config.yaml
dataset: "photos of arthropod specimens (BIOSCAN-5M)"
image_size: 32
cond_dim: 192
targets: ["family"]
num_classes: 218
norm: "groupnorm"
muon_scale: "match_rms_adamw"
lr: 0.0039
batch_size: 64
lr_schedule: "cosine_restarts"
Rows from block 7, named by matrix and row number. Rows with one number belong to one channel. Each number is 128 + 32 x the weight over the matrix's rms, rounded and kept within 0 to 255. All counts start at 0. Numbers have three digits each.
# convs0: first 3x3 conv (model.mid.1.convs.0.weight, 96x96x3x3, standardized in use), inputs 0-15, a 3x3 kernel for each
# convs1: second 3x3 conv (model.mid.1.convs.1.weight, 96x96x3x3, standardized in use, transposed), outputs 0-15, a 3x3 kernel for each
convs0.13:156131162140084118116123086140128191069094128099126094142098127144115138102084106143156176126112126155124152110136137091097134094114100135137147122107149115171171135157115125125085148170103135135129092131106081102101105157147125122123151116082143124123149152162086087116133113146154109150149114172206183193168101092160071083153112141134100099126086106157163123128128120158098147103104119109132114086102080122126119127108140073151106
convs0.14:116139133112090174098159200064088124079077058104114085061107158144161085151141145170149127164175165073105122101145099138153132137116092149165080137133186143151203092116207125139120171149074105124069106117116107098195099140145095157115078130141166186104070061058067068074118145104086125092104116116146194182087091156096105116082103165095093130135110119126128134134110099140036067101084110094096085133167175145111150185122126059080160
convs0.15:114087188100144150174168175147100161125079102140134116159118098138118120094119135138142150113099158086123156108076138136110130135115177085125153078102139158142089108124116126127129142101147096174141101129081136142144108119070099137122138150095175165107090145147089129133113094104119105139155125121073132157167123135166128053161195132126109081122151110124224139118085105093066196101138162106111138047158097103135093128100063106130157
convs0.16:075131143083124126114184212062096125102128125114166154102099146127132134123094146141147129120125104139125093140128154143141138179172195159159191086129144096127149155129103158128125136097099104103096159177154070127155129065046124111099178157140120118083126100095079050057185157113148144117166169130094020027098083086135122109132136086112114093092096118081138164143108133179140123142145144151134135144144107102118088117107104143094113
convs0.17:116111127106105128116134141162158173132119098122161080111130093122132114103117116124147165130157149136135143112105150115117138133115153139141163128141172111145117149123118113141126135126119166124129148108123102107106144154156083117099129144067150142144152122127133129129117132146121126120166153127131151125080074120178043130158129131135104112162105124148174117123148094121130154155147135117139160095182116101134116127114104148134127
convs0.18:032198080091165115062138104107106193151160162056115129117136116049102102116129140139110126099123084113133104112132111143085135132128134036138059093114120132126177170145191103129142139156153167138099055101120191170182162132134165120138094137130124146094054149121130136167160137146116143176157168125057170110066115093052212125095113119093159118081137085204104254149143203121164116143080160146128155105107113107128100160153148108103165
convs0.19:130125204215140165131087180124140148116164190101119175175107113151117140131120148110126097144109118098099150134153131123140149117123138172153149136134148133107116116129097167150095148162156138137093070113136115128189144129114103105115097140156172121064118103105112155138122090084111092088118055117134073077177113092101102033138103134107140162123108114176153122111122122142152122140148118084190136112173156132182106161145177155170155
convs0.20:131157101121121132128134112075103142143102170114089152151166167122113137095091152081128103115143124116127104181202128141161166124144131142177104172180162125161140146105111144117120137114120122091175100108122097084123092085085094083111149117135067090142058000091073000096143145132098103121104101111084120132140136172142122126143144142146120145178118147086159110113113127109121121172126147132043095138067094207150178123129171102113160
convs0.21:098111176133108103117120149183080075134078115131075128107119122092072142189108093143131168122198142121159130101087158100111145143166136120139179123114170165140124128122102119147148141101139116099121110081123104176161133128119130119150160094074123071117037064143085099087133093192061079174142160113093103231108107132091144119132103138097112102124134157081112080109049166045123159178133130140130155140121116137108093106111117145114155
convs0.22:118113163143097117132114114098131086145122079122112115144139130131157154159135156142135127122127103112125145150133135152125102193148123106067115114112111144152125081113118058104095087109105150149122090132155079093067068132132059099117082116136079077196033113178040070121148136164155135109115132138100134134103090098112124112060121099106108121094151153013180111021125130056184131171092127123071154128050165139097140120109116115129114
convs0.23:150127120157152123129148159120184159115124092172189157136136103112173185096113128141136134127135139159178119162126152166141149145102148127136151127148140112152156135131131114139089132129118167122084171116090136121059130086083159122102153174136255130029180113106253045108111127133125104119118114129182106100076141152164191170135185109144093121119111144144092181171138148116127151148094162146133158101108141113086105148173137146133129
convs0.24:114134150111148115132163079144067113116183096154138117059088033089127087121104096137122181148143140121140106123121071178123138092190106152083106094089120170073067132113181099100077142106104155123133144093173110185102093150114182095109216145125109106139184133165174135184201127138163083150098090168179068125097085105121129157090124120077109118141108129122070186152121181092153149114092092146097066148056145083092120169145100106140189
convs0.25:125132089106116120074102089103124072175199064189165122102133142113167149166153131140172118090164098082140095115117099150097145131188105077153088118147173121126134179126152158152120188172140130087137172131158114052110155136143124088149096105096090064100181122134192149187162122098161114163134083124147132093130124068101092075031133087098168134095115166052188041117169123099166117156085151163102145158080143100110140102111145071095081
convs0.26:192151157169088122152166195160146137137146083172141116074124144151103093134160113132129153118113124170134121155183189136132133114150174117144138109078137166111090120103184133128136154149142062129142153192165141134085110148170135130144182110103141205164177189192070090110107104168115089149167094140144151144113161154143130179116160216125103109147084130154149189140123152116062210168108080139180101101127068117146109097112100138098091
convs0.27:140111096139123142082172135148119089158155139145160123160122118120111119130094144144160117179169138132147100158170152145151154130143107103087106092130104111128138097105153137151150095105158125136078109080088104100065118175159123119167118104199205105128129058132110045065061100138144079119147111144127197187091178174065152172089116095135138129104155155140088063115104096150096153128133084139143155170142168167153163124132166117146159
convs0.28:126084078135075116168145111127171106140107085203144097131133140098108120126114078149116098165129138122132095167125111194149163177129127159075121171083160136111127158160128111144121127168137155142219124105154103072112120153189117113194107042195125097161119112120136127125069120122101175152114129132145068206095089149101079181123088105099074124127138137198120088165154106146214182131129143071138164084117166157112081104125123117095084
convs0.29:195142224126109188114142104129113162161143104106144100167162103099140108144138152115160168165159196133141115179149098133116076158160085119096166173082090197155140196143105139110170124115187107173076166135112196141136148137111148102153131123080203221087157129197223158092108161115064106123132151172108116138092074056138139065078113123135140137129129186197186119099115066151123100046156181037075055064173106099107098076117155071104125
convs0.30:103123173172154140209154150188186163115126120130118143087083071150170128110105095147141120159120105130169111122133110152162124155097124070085091103091144161102135118145128118132137140119154048096112092167160106162141131113156091086142109106127126110123136193153166194213159128150128142115123115116045138125097184168118144140095185149134169150145192154082117121110075159180120163071126142174129158144118092096093121075157134114134141
convs0.31:105170052125175161187202171095070119107125070136181200155108130100099139149130093093082099127130083201150094100112147134120112152078161090189094103135141101142150136094145129102086137131131159109070152081059170064119098092117111068112090079142137211082096099086127102122077130117154180139163160107186202095068113138089048149061098107113107111156152124127148139160122135223133124155119037102139122089060077124108158094134146161174133
convs0.32:112108121141116116145160150154154193187128185150139119119085125100111124125113113139119147160121149088089140126106167120117119159140141110133142089119128073107112172111129192149145149126134091133092111115102080081075131148089089159080115143140110150129089144130078087132122161127124155113167121119083168083103169114105147051093151119129134142098097153209114170204123116125105146190165157138101117096100097170104141127067130134124115
convs0.33:147206178145149131138103091225151110098150153072095143156117106147100120107119159142128130132163136138157159178150125185139105145112089141111152175137083185144113175153132170106085177145139223158064156133132051091130177165113140181139086122120138104076110137149100174162133159127168132115135127134133121125102082090051100128107130153070149172097145160107077219104081114160124127095111102111115098100118063125115106160153104157192106
convs0.34:084110143102127136080168148134123082117155078121220217087137108122122143119126131092105132099143127102127184148131155094120064126144134099138135092131118059065029112121125150135153149133172107110048108130122085089066162159130161168118177195119210102064179159109150123101144141144177119093156131114085150141156083085145157156123110102123140074129180084167137033135127097034081116174105138178089134156129102129194152135141166150122133
convs0.35:082061162125092174181128151141083124138163129124089168132106108150151154107119111103109166114145146128150215137124178109122165145152155100111134126126164143139145159133134119122147151132154158138095148153118133143161169144130121112100119124101129136111144129126136101167117137136117116162113153153083149090106110093162139125115129118123132111133114168059105141099145185139163136115124142147131150108137182142150136129143100174104088
convs0.36:143167116140091129162093179091107160206129156156163142103124126115160146062171130152149087086136105070088181144118129145124112153173138148093090158125107155175130128119091086128072114131124112211105141080124139118148113079162131163103141161146109033109156132130182160165112118094150133077136141099084197171171034122064140158163150071130109128103145146123156085211154134217130088083121065166096126151133078159098118120167106122079103
convs0.37:060133149068113147131180180108103085165207114209198135134139147110115132138132125147136120114143140141133152090128156140094168106175171156158141092148158130133161071067083092096164119135147108163105124140138142094115147127107153154145138124056145140108141146161105138154130162130113144156162166191081103067175153109080093037102098075126123127132099111099091130242078174101104192131171151172152100105109137207121122156115135169143122
convs0.38:180085089136085095209121134105107137087135115113139249121096101110138129111137098163152136154122121155145144135124083155109126146150135108144081170123095149117101120085062127143123123142135101120119127124157085097128132147129148104157135126164090146174130117148108147129146129121161137103123124164160082076078104124104111157139132123150132127157114141132118113163089142190127075088165165090168144112106081116166170122123113142168159
convs0.39:099206110129132057184112166101165118116186122139113146152176085155166138133133108116113168125144122165126102130145183158109183120130138147175102183168122135114196115126134122094160138161164071112107153117190124055188143107088129120096145145154114143111103180124069100103141116172113118082120104091234110083171171139125162149149128122149111098142131112135113116146091158100093078097191145075171176093084169134121065115112162131136184
convs0.40:183085179165142154121136072235122156096137087096173093136142163128112133070157161141160120160160130133171095092139116139180123146140091140204107112199062156195084155163141122112128126129073111113124110137096094184135125131093135103107144059144113170121115140069096145133099145144105159153152132122165122062110129103141075141124161168089100133085134149164139187081137130109173127191088130136104095127117109104161101075151126119099166
convs0.41:175134091167106085238198185106118136119109101182134160107116123086122100130120080121109084132165114168167117122134111158136124137115113134148112137153176112131141077164126113162120134153084073090122093097134087071128112124181153127161169105145123115164094100127113111161138150162105160126111144134255155154184124067180162112089077089111112134237123173113081103085162106118185118054111142085102135091087127106117145100096130121110149
convs0.42:125097182225104072166156121052141038131105174115200145178100182164139115134118107127165137091126109111147122142109146082136048228088170181117099161127076143119101082100091149170096102119123125145125108157123204161184144157073094081113088057139081097110016078064150049137091126103110161062128140099134125162173124075038038127139075107146100114134165147121082102121108113120146177147057086178115123102127150108180156105086101180064126
convs0.43:139113141144140181171171145151092064104150098158157154120109053166143109142147152156176076118143090184180132155108074136129095172134142123093148147143199111088205098129128083088098119132099096096130128185233103176169088143150093165206108123108032051127059063101127038120145125154114187160072134169145173193095092138112111158069137127117104150164130114059111119091123166102104120122143076143128110174166160101126118069098173098088112
convs0.44:150126147117113144177166152127137198130112149107074104184137142114143135116082107142118133138148154147157155131109098159112151185146171178082101137156149154138086114120149114146135131158137162210160163165193093057077091138173114105158109111089181199183128132112080091053151148148124134138076134136074106148110145157057067101122133145115146114113107140133139188148174132144129166115174169131156163117125105140136090121132092128112151
convs0.45:168214213137153181081103126193168116197158093191174118112115112135118090101153129121113104138142116152113100153135133136129121119094075131163152104108136128100094166101138136117137149092126147149153178125165165144155120112161091104140135123145132087139124119154083112124053144155079124150084101099085083146153103218116089164126129182137140166131129141154103130137109143092076086158160099160152109133148134139084186121134154120112163
convs0.46:083088206094092136125135184101140179101121190106125130131127094101133144101162175172133139168148181133124109160107149136138113164102189121096114142110102111106169120110105153163158102117142154123067153121158089135155135136115094144117131125148108138098116142180096145200128116128067112127124126094104153150079116151050135146085099131077123125090160109099114183126131121134069132126135094111125083086163129095130123154060122119158178
convs0.47:112130124117152111089109102105157122124168143160216139128156167078074135096086106105112130116131123090089112149087080143140130164114074100075113164163168152072173101095097066097188114100104133199139168158151121144147052107176093132166071147122022105250100138115155115155116169106140168139066167120061149162141177174040048072044168077097146084097129095163169179176166135166157086141160117117123129094141119143177132138148116185128109
convs0.48:102128137125153093109210149180196217131099094175159152120125068076153112136116125102139077095146106142151121124141176135099111085111135130122102130103080078112148131137130149100137115080164142070087119100223143132214122084069101083170156162148167147157157109186094160240117152094136161135088120147147119121101122162127173095101127108096119095103159122078128141076169185164178147144059154148092193091086105172107146055115101147112180
convs0.49:119131112144095168154128177119060085171124207122051127108135137163155139066078108157145135110134143140107092118124130113128109126119140119115118127144115147127168110146136066126126081152087113118123159127097100070108088141110154144096138132154127145179119122149115098138112109120128117128116116154130086093113087091148122121085155110160159142121142166071121225081173156110075077151079130135125151162147143080164094135180182101156141
convs0.50:145102113117137115137144132147173072127179137125153145100142139111095122123107114128160144117147134115144145134163093109129107073142121115044154100104079129115142162153137148130137138144127133099128124124133117176125120071151132126132138132199150135149121097097138079126127133147119113108122109122143049170099083182115131217158130174129123139164118157121150159141123162155167153067106091161136134190175180143098123110104100133114093
convs0.51:156077178180053141147093099113156108140099153107186117117135145143125134134133116119139116145131151132146165112085137108142099173100111097100156133086143094145112152150122106143123167140108107129144134124128129135141132100125114098123100122095152141099135118108132132105126122134118154131104144132145102145104090109200091154137124102157078111123098153120159099145145144196131112094133121130112131097109053159169108167096124113103089
convs0.52:115122082121122081110118111108110099097076080085116110106144099133145130144167127158171146144154135155147108119140129140137089150146122116102095125115123151117157156135122149149152138137130131116145146121114112117116162135145138070101136107107125127165133100136110144102128136153152119114168154112147196122128138106084105062099160092110122074122175065156140092144151116176164195154161113100113119119147174179138136091143082115118096
convs0.53:195213178176143141122172143178149082143109176053107087081107139100110142118154124103112091152119096104101091180155129120132115196136145175201125164148107129183094112119133096157143118152203124127114115104130160189209104116112149111130107135134073083125094124151086135215203179185144105133181181150078140213145128168138098147099103170135127146093151143115122154096182130131102169129136096134129118119106098108121149133135135063051134
convs0.54:142119146167121140138147166158134177167180179135111127116141105125142120125129113132157147145159153139138136149144133141134140158172146210131140150117112136135165154111109151130113159150129092127085097105087106101058106111103131146118110107077070088115085100089108085062171161172150143152132110142097180180097150137061088147124148110117110133149138122141139168123160161115147185137114183138112133098099133136125123138122098140121144
convs0.55:160190205153151120121129070172189154097149160116121130112113125156119118120161112130119106094119117079088132148158172137101079117117075085110112142161171175122130163126110167149139122102126178185205162134178138109188154141154140119151144129151162145212144102151064094128095098119148147158120130137126133129103121138116113105143141160115132142131170159071105141107127187084118122192151175128126173203135169149168169145112153105124156
convs0.56:164145142199169154170130116089093044176137149169156062107107122091101103141158119155150111143138110172170141180150154151156092196164140132135146124134157097139161154151144155156151186186137143112092169170140222165138127107115118109111100093060115111065153138100167152101133108067152124094165168121142141085069089097031083107135155092086128104097158135195139150150166098206167127109146179141133129158133111108142189136134119110155123
convs0.57:149143175101085124156106094170159109111135116119143129098122186153134169123124150131127108117141136162210145197167150129141118128147160145113135140143123074105074103126128130125122072115129124177165106154163026101134123101112085089119106077106158050077167193125186182142117115057112095063074106117107119146078162115127112144136161071131129109103177139062154105107178128189193070124070084159066097179136128182151087113125104119172133
convs0.58:157124110152118109184123137190084169094160064255099184106141108124122155145121104147151153108155102155126137145131071181093163094139117137098142121163116135112149113137105157174132051123106115095113139108118125111129092123111103156129106091130147150147092112128151153102102143100174138117145143124209096073173125060111149151140124127100169111142112144165155138150098199151162106127127146134118083131172114171145167116182119155116162
convs0.59:170140150129100113082096169137145066201153131165212150103110172148119150207120119140139135132133153165124139114127143118121090126071125148150170138093175145119108107109086123117117149105119052067074105124117181163129115132113148115081165165098135162090176132158196074070149137100131139093129125146094075094149123132152134140158090096167083097131112159165156178134106189137101162076189138083120130113147066162132162082114130092136088
convs1.13:178169186146139144140123217079138131137146119123112065144106075099069092135194146166183153186114181171196203170073060117171055231185109153171152146102086174221212151095083092145045165158107081140103143077054195164105153143145147125211153114198103126139082060106109068050142166144141152135088073089190148161157142157135097128082126185173123163142110194155134157165179172205129140053164170103086172031094145132107070121151145065062000
convs1.14:095137124104124126111163176144132137156146131135149149153119132139132144157143156160146138145126128126141155127161154126154132151166159118115107111106128101105118103113107119139109130118097104135133132120126149160178149138175117142170116129125154156192170160163175178166134144127138143131132136126145161146119138129121129121124130113135132148119129139129123114132112118139115134127094100142117119121130127124141121157153150150120131
convs1.15:161112106108118127200116183078098187134074150083085096146145126114170060172125121176101185098117178172118115147114141145133077168083240184115106117079159194172192124108105148136123172110138113123096085091193165122058182203189080164099127186104112160220125098160088079153123138119147160143113111103129139138106111120117129145093144137145109132108108154119129123156145106086073174116117166093132152069154086127170144212139123083103156
convs1.16:210184188143109161172191211187174172119138157148170137155117135119123150145129074110097105128124184129142102145166145120128072019072135113104122141132218165139103138187119159126099147122159149144196120106087101057028098163048154130116122103086072079041140166160096100118058073113137111140111158182132130148153138128174184187223184190082137136093179139191194192170169123156216238148107080112129157127122090153136174121147100083142146
convs1.17:146128141160089124193108196177122221144101152167154122159135127091138126215163156185084163154108171178129138130182087128145064168141194161129095130120139177129155146149109117150096122132101138089091114159169144097049141130191081132109098195061034138116014127082000080039106174161121122117099128084150140160136118142127101159145141175152090121199131201141158110202149126144089170104097172100119145092157091109169114123114061099134137
convs1.18:093156075045167078107202135137126075087128051124144115117110057084155096117142104212172125182159131213137121166169201168138124119154116114156163137180173155154127177134134159122134150135104115110171043112135124068153134136115181112134132140111178191141129100099142151048195132140165118126134116111140128089166151103146143115072129139069167151093150126078140151107126138077133146125106126112093143112107137072100158088077109078134140
convs1.19:123103093165072121084086159108084115136075127148138158156127097129168162130119135120131135142089173098140151156089131194168154188147117158153125170108121143151195118115119138180131170170150119148143125050066149129137137157118140170138100141090125126139125087110204100135092142126130145162105127136122105129116112131131111127108084116153074156118053134137143162080143120131103097101172135096097127085125139157136142141198173159088123
convs1.20:109116118154143129164113069129111109127084117190141098104139097102149139045126134079120085107165094141137161085099073130129064134112120108139127104143099126138091167159097115121074139183123115132159138087117149106039161189071131176073128199145174117149141104107198173213107106121109109145124130144110109179134132161120126166172112170141127139135100117160153180119154171079148163171160172134137159121120117118060126082059106135066105
convs1.21:121118142111103138125116151113130152121132156129132129140094129143134134167142162149156150145140138122131111148143133130145119123126150131118115119113115113118120102105098100100108111131128088095096095100162128141140165119147153132106146113116159187164146193189142190160128120119123117118119119120136128133119120119106116121108107118112137152103127142129124109146146108122124121127130120134130148132143138117140145143144118134139123
convs1.22:131155101138142117168193144144120155144127145163145173105123117154151158135140118126115130150116152152144152105152099092117123121136118110123108107125112103126116169144124156136103169136113130069169134101128142103132096166129129168151110119117083111152103127187112128152123131122114127112137136137124130124124133127112131113143152099125158122116142111120141118124140133111129105150140160120132140118124135122099093130119113140120136
convs1.23:096129141122135158101124125166127137151120101145119124106128115117127120099119072099096107134115127110117117137126135140136163119108135125135134138119120148141137150129125106123151140128136162112134161110119161124104114171109112144114115134111160143189145072126141086135106130133107125111110120123107103112109109126124120143113124125093110089118129149108126152107131143100142139145144153123123105138132140155159197132131115123139138
convs1.24:114123073126101077124121100143122121143137131134118136153142136105124115151153150151142141145121152137103130117136147118110121108131121102117123099122116123118133155112144134114130123118125152112095105152137132122137127120135125112143088124118120132121071099099056095060119125109115130123109121108116124131123125129119122116098123133135134122114124108129111125137121120156143133139142117147134129173151138112121136117115112113113117
convs1.25:172110134103146106142163112096118117072168075173113095123128118121189107119155110124109120107145080095099105083156097094114098060111045145117134102151119107132114133225095121109097120145037132185131068150154064111090129091103168145068188162128098139130089144148013122146149122116147127141142133132141099114153109128146130139152077125139110095159105133152180143144136153077167205135079169143130152162088183113074044083087087089106103
convs1.26:126092129107096118115103115129131129135113098118097116113087075143146131146142131129118169154139156116103169147084102131114129120092120128102091127113094176144160072086118085094120151141139150116067186147148134117121124132113136120099129143138209176172127130164139169191110122122098116129098109106110099115102097117108118138097096073119123124113128149122119129098128135143150131116190139127149134152170139163167151137161131164134114
convs1.27:039109116082125153085136140077100114106107137088123129193199191146142162196146140116153179170147148157158136124130132103146163120134144120123116124127123139141160094070093124118111097120136063085130130083124137132139182164151155148160174128160201233201153182180145145112130136127139123119123107111128139136123133123113120097050103087092150139065145121131126099149139115154142100115098074151111111124122125128142160107166161110100107
convs1.28:146111085144144068183130150097155106148130110136132086170118157125130140158156216106200099148140137119171134177065146123137085180137051114148071119112085143176177109127090121119047146187053035120112171163188090149080143128203081112116105139207105142145027160142078128182108097124107133109095093125117125128108133136113120117106134097159141119140123141157100112139150118162111133067171102114134137086108140164125123147164137124094107
convs1.29:104089127120118137098117114160132157122134115133126113109081075120127109093125126097100113115111095106104092127145114102117150129133129143151158110115091134131121138128135082100104097097114144161156135153101162156162122168134070100121116140127133144148108081112070143117110117129125112132109097089144125122120103107137111127160140140120100101147120120137119114144127155111111123150146162150153124139159133134151153111149157118110096
convs1.30:078081074074100087127141119115095117099096111103090115142115105101080106128126135126109111124129086141087051160158175150131115162120102147144139114152128167151113144141128156129129128111101123097177126148207111135171069152121086150097062119121228204188098098097130153115120120097131121096124113084101108070137127105130111091105093136089087108134101120072097133086099145105142140148136152117134129165149156145137180096101146092143128
convs1.31:113144157114123141140131169122128148136124136160171149171192170108138128129173149120135102141163123142143145114109144087089074141137121132112100102128125099119139096104107129107111116120132101106100099147132114152130125138140121186135102142121147132104173166156153085114144125120128125106144146135146133123143137136121103112102096070133124110101134125149147138130123122152128124126138105113126127126123134101114117115123136124100096
convs1.32:092166166105191198068191161092130138135177136093116123120172177223222143174136082194123091203164074159154116089089062138098099090088097113122128125140128136129131084131102116130099128158071088096143098130148130138152091115077157099088138102128182116088238183106077076024167121080139116104139139131130136094128118089173172130101163154125180146102170194136164148102099140119138181165128183124151157113115146110133123093128145084095169
convs1.33:196156200092117146129061072141090137159160099101119075064149068000092174048074121069102159077062061167071105143119073051125143069168196133185255111091075121054095133005021055059115051143212111174208211207115135089000143129008102021160042059217165058241165074167175096091117100152128071126181113083118108098114088091171127124092127134182182081173087068103094129098127191212148105165181212183148105173137142044102177158188167147149052
convs1.34:088163082139165178138206052064092155141111146043056093085123141142139061130127015064030132119063114006095073169217110072136133079103176103102130180131132195210150152096180147157184200090205152156212225111155168168181182150132171140096255091097168255183117160129171200095185167172133129145130130138107102101113124112104130147072117041100114052062160051108076080099125116135171173111093161147104147133135132189157090098157092134149142
convs1.35:140162144153051171138141201145118173087025115128180082210156062168152155189109083143090106117152164111122138100143144140161147096064149188104121127115249187195187151118138185150101181094212134121217069128112135139135131173077136194146182148025009092047105052062090170076128188155148099141124160121126128152132134138148135153187143156098092175107203149172185184183135124127124210087129066077088117101164074154181170100073134110138167
convs1.36:128135133087140122116126141143165140138115135134148136129149153134135147152148140128127127134106119129153129123125137098128109112119125113116105115112131110127124097111114112131102117109120109118125150115134110105109114118131089136125115120125115112119120094126082092105110120118102111107118114115115120125117120117124130127126121129128112114113141141114120100138119111135115127144125127149131128129141121134168144144121130112121135
convs1.37:143153070157102166135086100163120178098089208124081143145138022161124079196140000076106121127153198094190124110134159113163148098099209138098176163125212179147198124099143154100145156104180197134130104131100135166140115111102101132023221149036081051081093115148139229240093123105127142130141168144080117090151142121098152156170156162109105163074113141221208214207163148187185217128139107105071162121137092160153201119176119156106160
convs1.38:242060142134167150229000089227184243022202166207202216017050255146093186144000000137057147118077141209075048186146025255071035021113112028053127140153217148059106142183115149059108000162120099132201193255215170120018066175138103134131054135243122098036141174094125110207184114128085032086206130167144084143175084107198138173234059178070076100255084244124135005219061127113195130149103213000144161223128239094177081146019000097255152
convs1.39:165097133130121127135088157126162115172133118120067114167143100153146094153113133111132132115113145122104139147039119134081113137131047117091080140122109134135143106104114130140079133161095112134084158181122165129088072070124081086127044137116125094108122091219130037151116124129110120129116118149127089130117091143122100115095090105107058144149054180129103107106140122122134115104194121118125133116134177151135122124118123174123170
convs1.40:080138129136136128092184160131163040180102162084175051118134087124096108061116130133157072151098120104170075144094098081172087204139184091154159094100092126210159166088101082129031160139132144099099136121094128220139144213109170133143208123107144154139165051066175203087131113125157138177127114121140142132117130092150113107085114125112091166119142088101068164062155172083073135114157150161036185089121067120088157112176196104079112
convs1.41:122023133099139103133099156136118122143194105173069101162109138059101091035105172111081109053165090073069159029033112151000161184141011109068061123152094195100202120185130148125138103219054182067085176177152157059153051145178062102152000156126075080213109133179106068211136148170094130096104143139142127150129121179099102112066003098082094109181104207065100071092085144083137072124114134090225082155132233120118040149077152219150126
convs1.42:137133135112114117119144139124126121136136140131136146147173174129131114148147124134140129139136127121138103141121116112129104149141137107125131117116124115135117139141112127137119130115096105088100108103135101133136139142141155141142149100124101124147149164198151179177131126124131131131136138161134134132134131127126113114123122128136127123142124141137123137126130119143120143115125126134119142134139142118092115129140120122132169
convs1.43:100118136096113136081114146156132146128131141157148160191190172126113133170172204123138136132160143108129113099118120125137126150185135126116107111122126097110117094110101142120127111102130050061121073117122122123191125148161124131132130109136117171182175203196141225217109124126133133116124132119122133141128135149099113099127134098096122120081146114132134120155123103141122087128115101134115105152111137156140145152133159174158121
convs1.44:114095033078105095123144098161108155126129154171131151146110099136162092158137055108081126112122128134104125125125094123088049148117135128114111102127147106110107139099097116077081162124158098129169131149181113103100110183124074153110077170097112095176165174125172175183136112079123095088160161136125109085153132109113082103166105095144130131101108164109139140095116118081122157155139161099137159137143132111180157107107105192223209
convs1.45:182142176171151156199137175130134000175186130079102093148059178128040130176089185156191143121084092128114103130204176073206160130213194122142158090077109162129167060101183112141076116107172142224118122219165117202195238109225132159208158189160070209210000149090000208164135158165134160157123136086135131149124152137139110157141137111138104050126103075135070093203181074196096081137119031123061058070101070099221159142173136119164070
convs1.46:094160143160066182152076195131145138131061101121198084150150141115152168000000083119087108108075159089047038204143075140187065062024189109111159173116240115140131255127173095112073200085193167149255129176159180164044171157012151129121105112065028112102126078134016042152094127185124075157155153145084133179104133115143128148197188160126104129132190116185111161128154115141122237125177118150106146170253067080118156062085043105124199
convs1.47:175142096184146105167131074122133110153126152133104113146138144121107130156132141134121139160110209153145172137089111130142100149141113129107102121096123127122142104124154112111110126120141074131083135113117111127133151102142138119105145114134181118118097133114156212170107113105124112111143107133123110122128122127107122100171124109175124132139136113156130127141148099156140129106125108147111149111114129144112100144142112135119096
convs1.48:097135095155143115087125098129110146120120121118125124108116125151160167121140132134127119132124106097125110104151113119142109130130080117133125131130107109127127130135087130138098142130085135095165130117132137131160129144123140158108114127090075130158056118127096128127153154129127123115120126120132125127123132132148139150121110163118107155127148170112134127109125142127118139145133161128115132133151160127115167106123122132076115
convs1.49:169175156137172177175158128161174168138118131117138157107154133150098142033072201135101110132182203177081139113142132128135199096135094113100124104143152154113114123155184173093140115194187186122130074110149200122113110122060104090163059138183046131093034142177114052042140154133164165172107122132140138149149153162192176158148098102098145167139143090074130153132156156135162129106115080101142135103081109143100093107120168097090097
convs1.50:095107142100144107113164122158101074157132130168169169185134188133098185109108170130171146140125131125124125144171135149159119151153132139142171131158118134135141130179119161142145122147160139156117133097104121132128121122175108122183099075162106119107073165109017168097106138174108138152133130156081169145090150124090161110110115128078132055104141080131105141111101120130113088162058100138089115153100127128104121143149140128155083
convs1.51:092114178169140199168076179137153231132094139156159181114096148178077105217107075121098148162147118101122144248174099146113093157091153145099113152128142136131115110126132093130115125100132128153127148121153149095067121145183026197142148181110180104022179066053102046046115155146120116101135140156179123138170152143183149206160095124141074116149118195198107111188120128143104177086123158101145093080161103160147089172094056094160158
convs1.52:123193172116098097078219146068198077153171136080192105181100048103056045155116157143144107137131136149154105109122172033113096154204129153143085157119073117171078093091172100111086096083049114156026127248160078198154221041191194094120217000176165215103255131255121104164144111150150162188158130229194175148152140162149143107039216073099154090123242097110154158088167170157190160082072097158085117176138142060139049045172124052158141
convs1.53:150125132154140114095064087125149106165109095110169139038096122165159192117141189132122136093180119138128161084070162162192176120070111120108103085112114115152146098131118132153133229204177182136164121098135187147098051026109147113151058114114103034058112147133077109142108121142125167133091117133090131139101142136165197167087141096127124129088149153163150109128127074180108115211177088127090075109127085147160162164112162074057095
convs1.54:105155114067105097121157104201145172086111098219179178116087108200206207113128122113083112124119163115105115013089108154126169091088106067057000129106056149121112066070051145141132231203133217132224156149186195081135030060012117121101010065070158087151182134138185185183108126125106135153104124146082102080116135125137184176069129100082195145099157159023101102081111106055137111232185168093124077163150104140192255141139168096085146
convs1.55:118131086085153126090148141070107128104125115159145138138130110145188160123120130124121124106127103112127124159176102117118099139128088147158136125158137107137139169157108144110079157161100112148146045059084066104112095100085111110104140123139127130091132070085188082120142119095126108091140128112138119090149124113131133115143085090139112123132127144152128128127100140081089149117105125125125138087103115059091096094115126084071089
convs1.56:212167158181149137082053124127116138131135147163166171033065148181133143178085142173119120158171149157107093166159126204135096108118124093118121113125139029073066055102090126123137082122085124128148030060093159155139093110108190160186121190171055046031143140103189114223157131109156114126143148151183132127198169160216179164198169199137148158126153141151135162137099119103099121151130160072095109153142144109145127128132099097160149
convs1.57:133158189110151130108136098178107142145137130166123131163140143131106128135116114091090128103075080150096095139172114111113141110118124103121154114132108132123127139148104145136130117127113150124159163105099154107117076137159059153157061139164109067111075087075162135073146154161118131123119136115116140117126142125118135117120120147090112098124096092096097124110097139099089130140093154128122099147123126145159138129118129118131117
convs1.58:166111120162161129148069123175167172087139160214139204086117103141166120148138091158128168183094188126134161125152160239154162135139085117095120146129158112113101130154180146106172091162098142116180124129088136123180137089187124124118112157192136075078104127103131111117177152164156118123171148170165118173149108143169140159174113202096086158180103200097170086130149136105146085160091131104120144144106204104185122108108066105163114
convs1.59:094083182087100176173072096165131195102097127221141201058092125189162145216103075068098133117133112104056041137166114136080148076066175101109130087123116099097031128155153100075141115099113134157109167233254169111143096054069031103022121108117131126086121108088181095133137123117117108119127130161135069058107081082127104136126090159078117092136124144077122117148098133057113107122114141113177100153154108159188189167108097111196223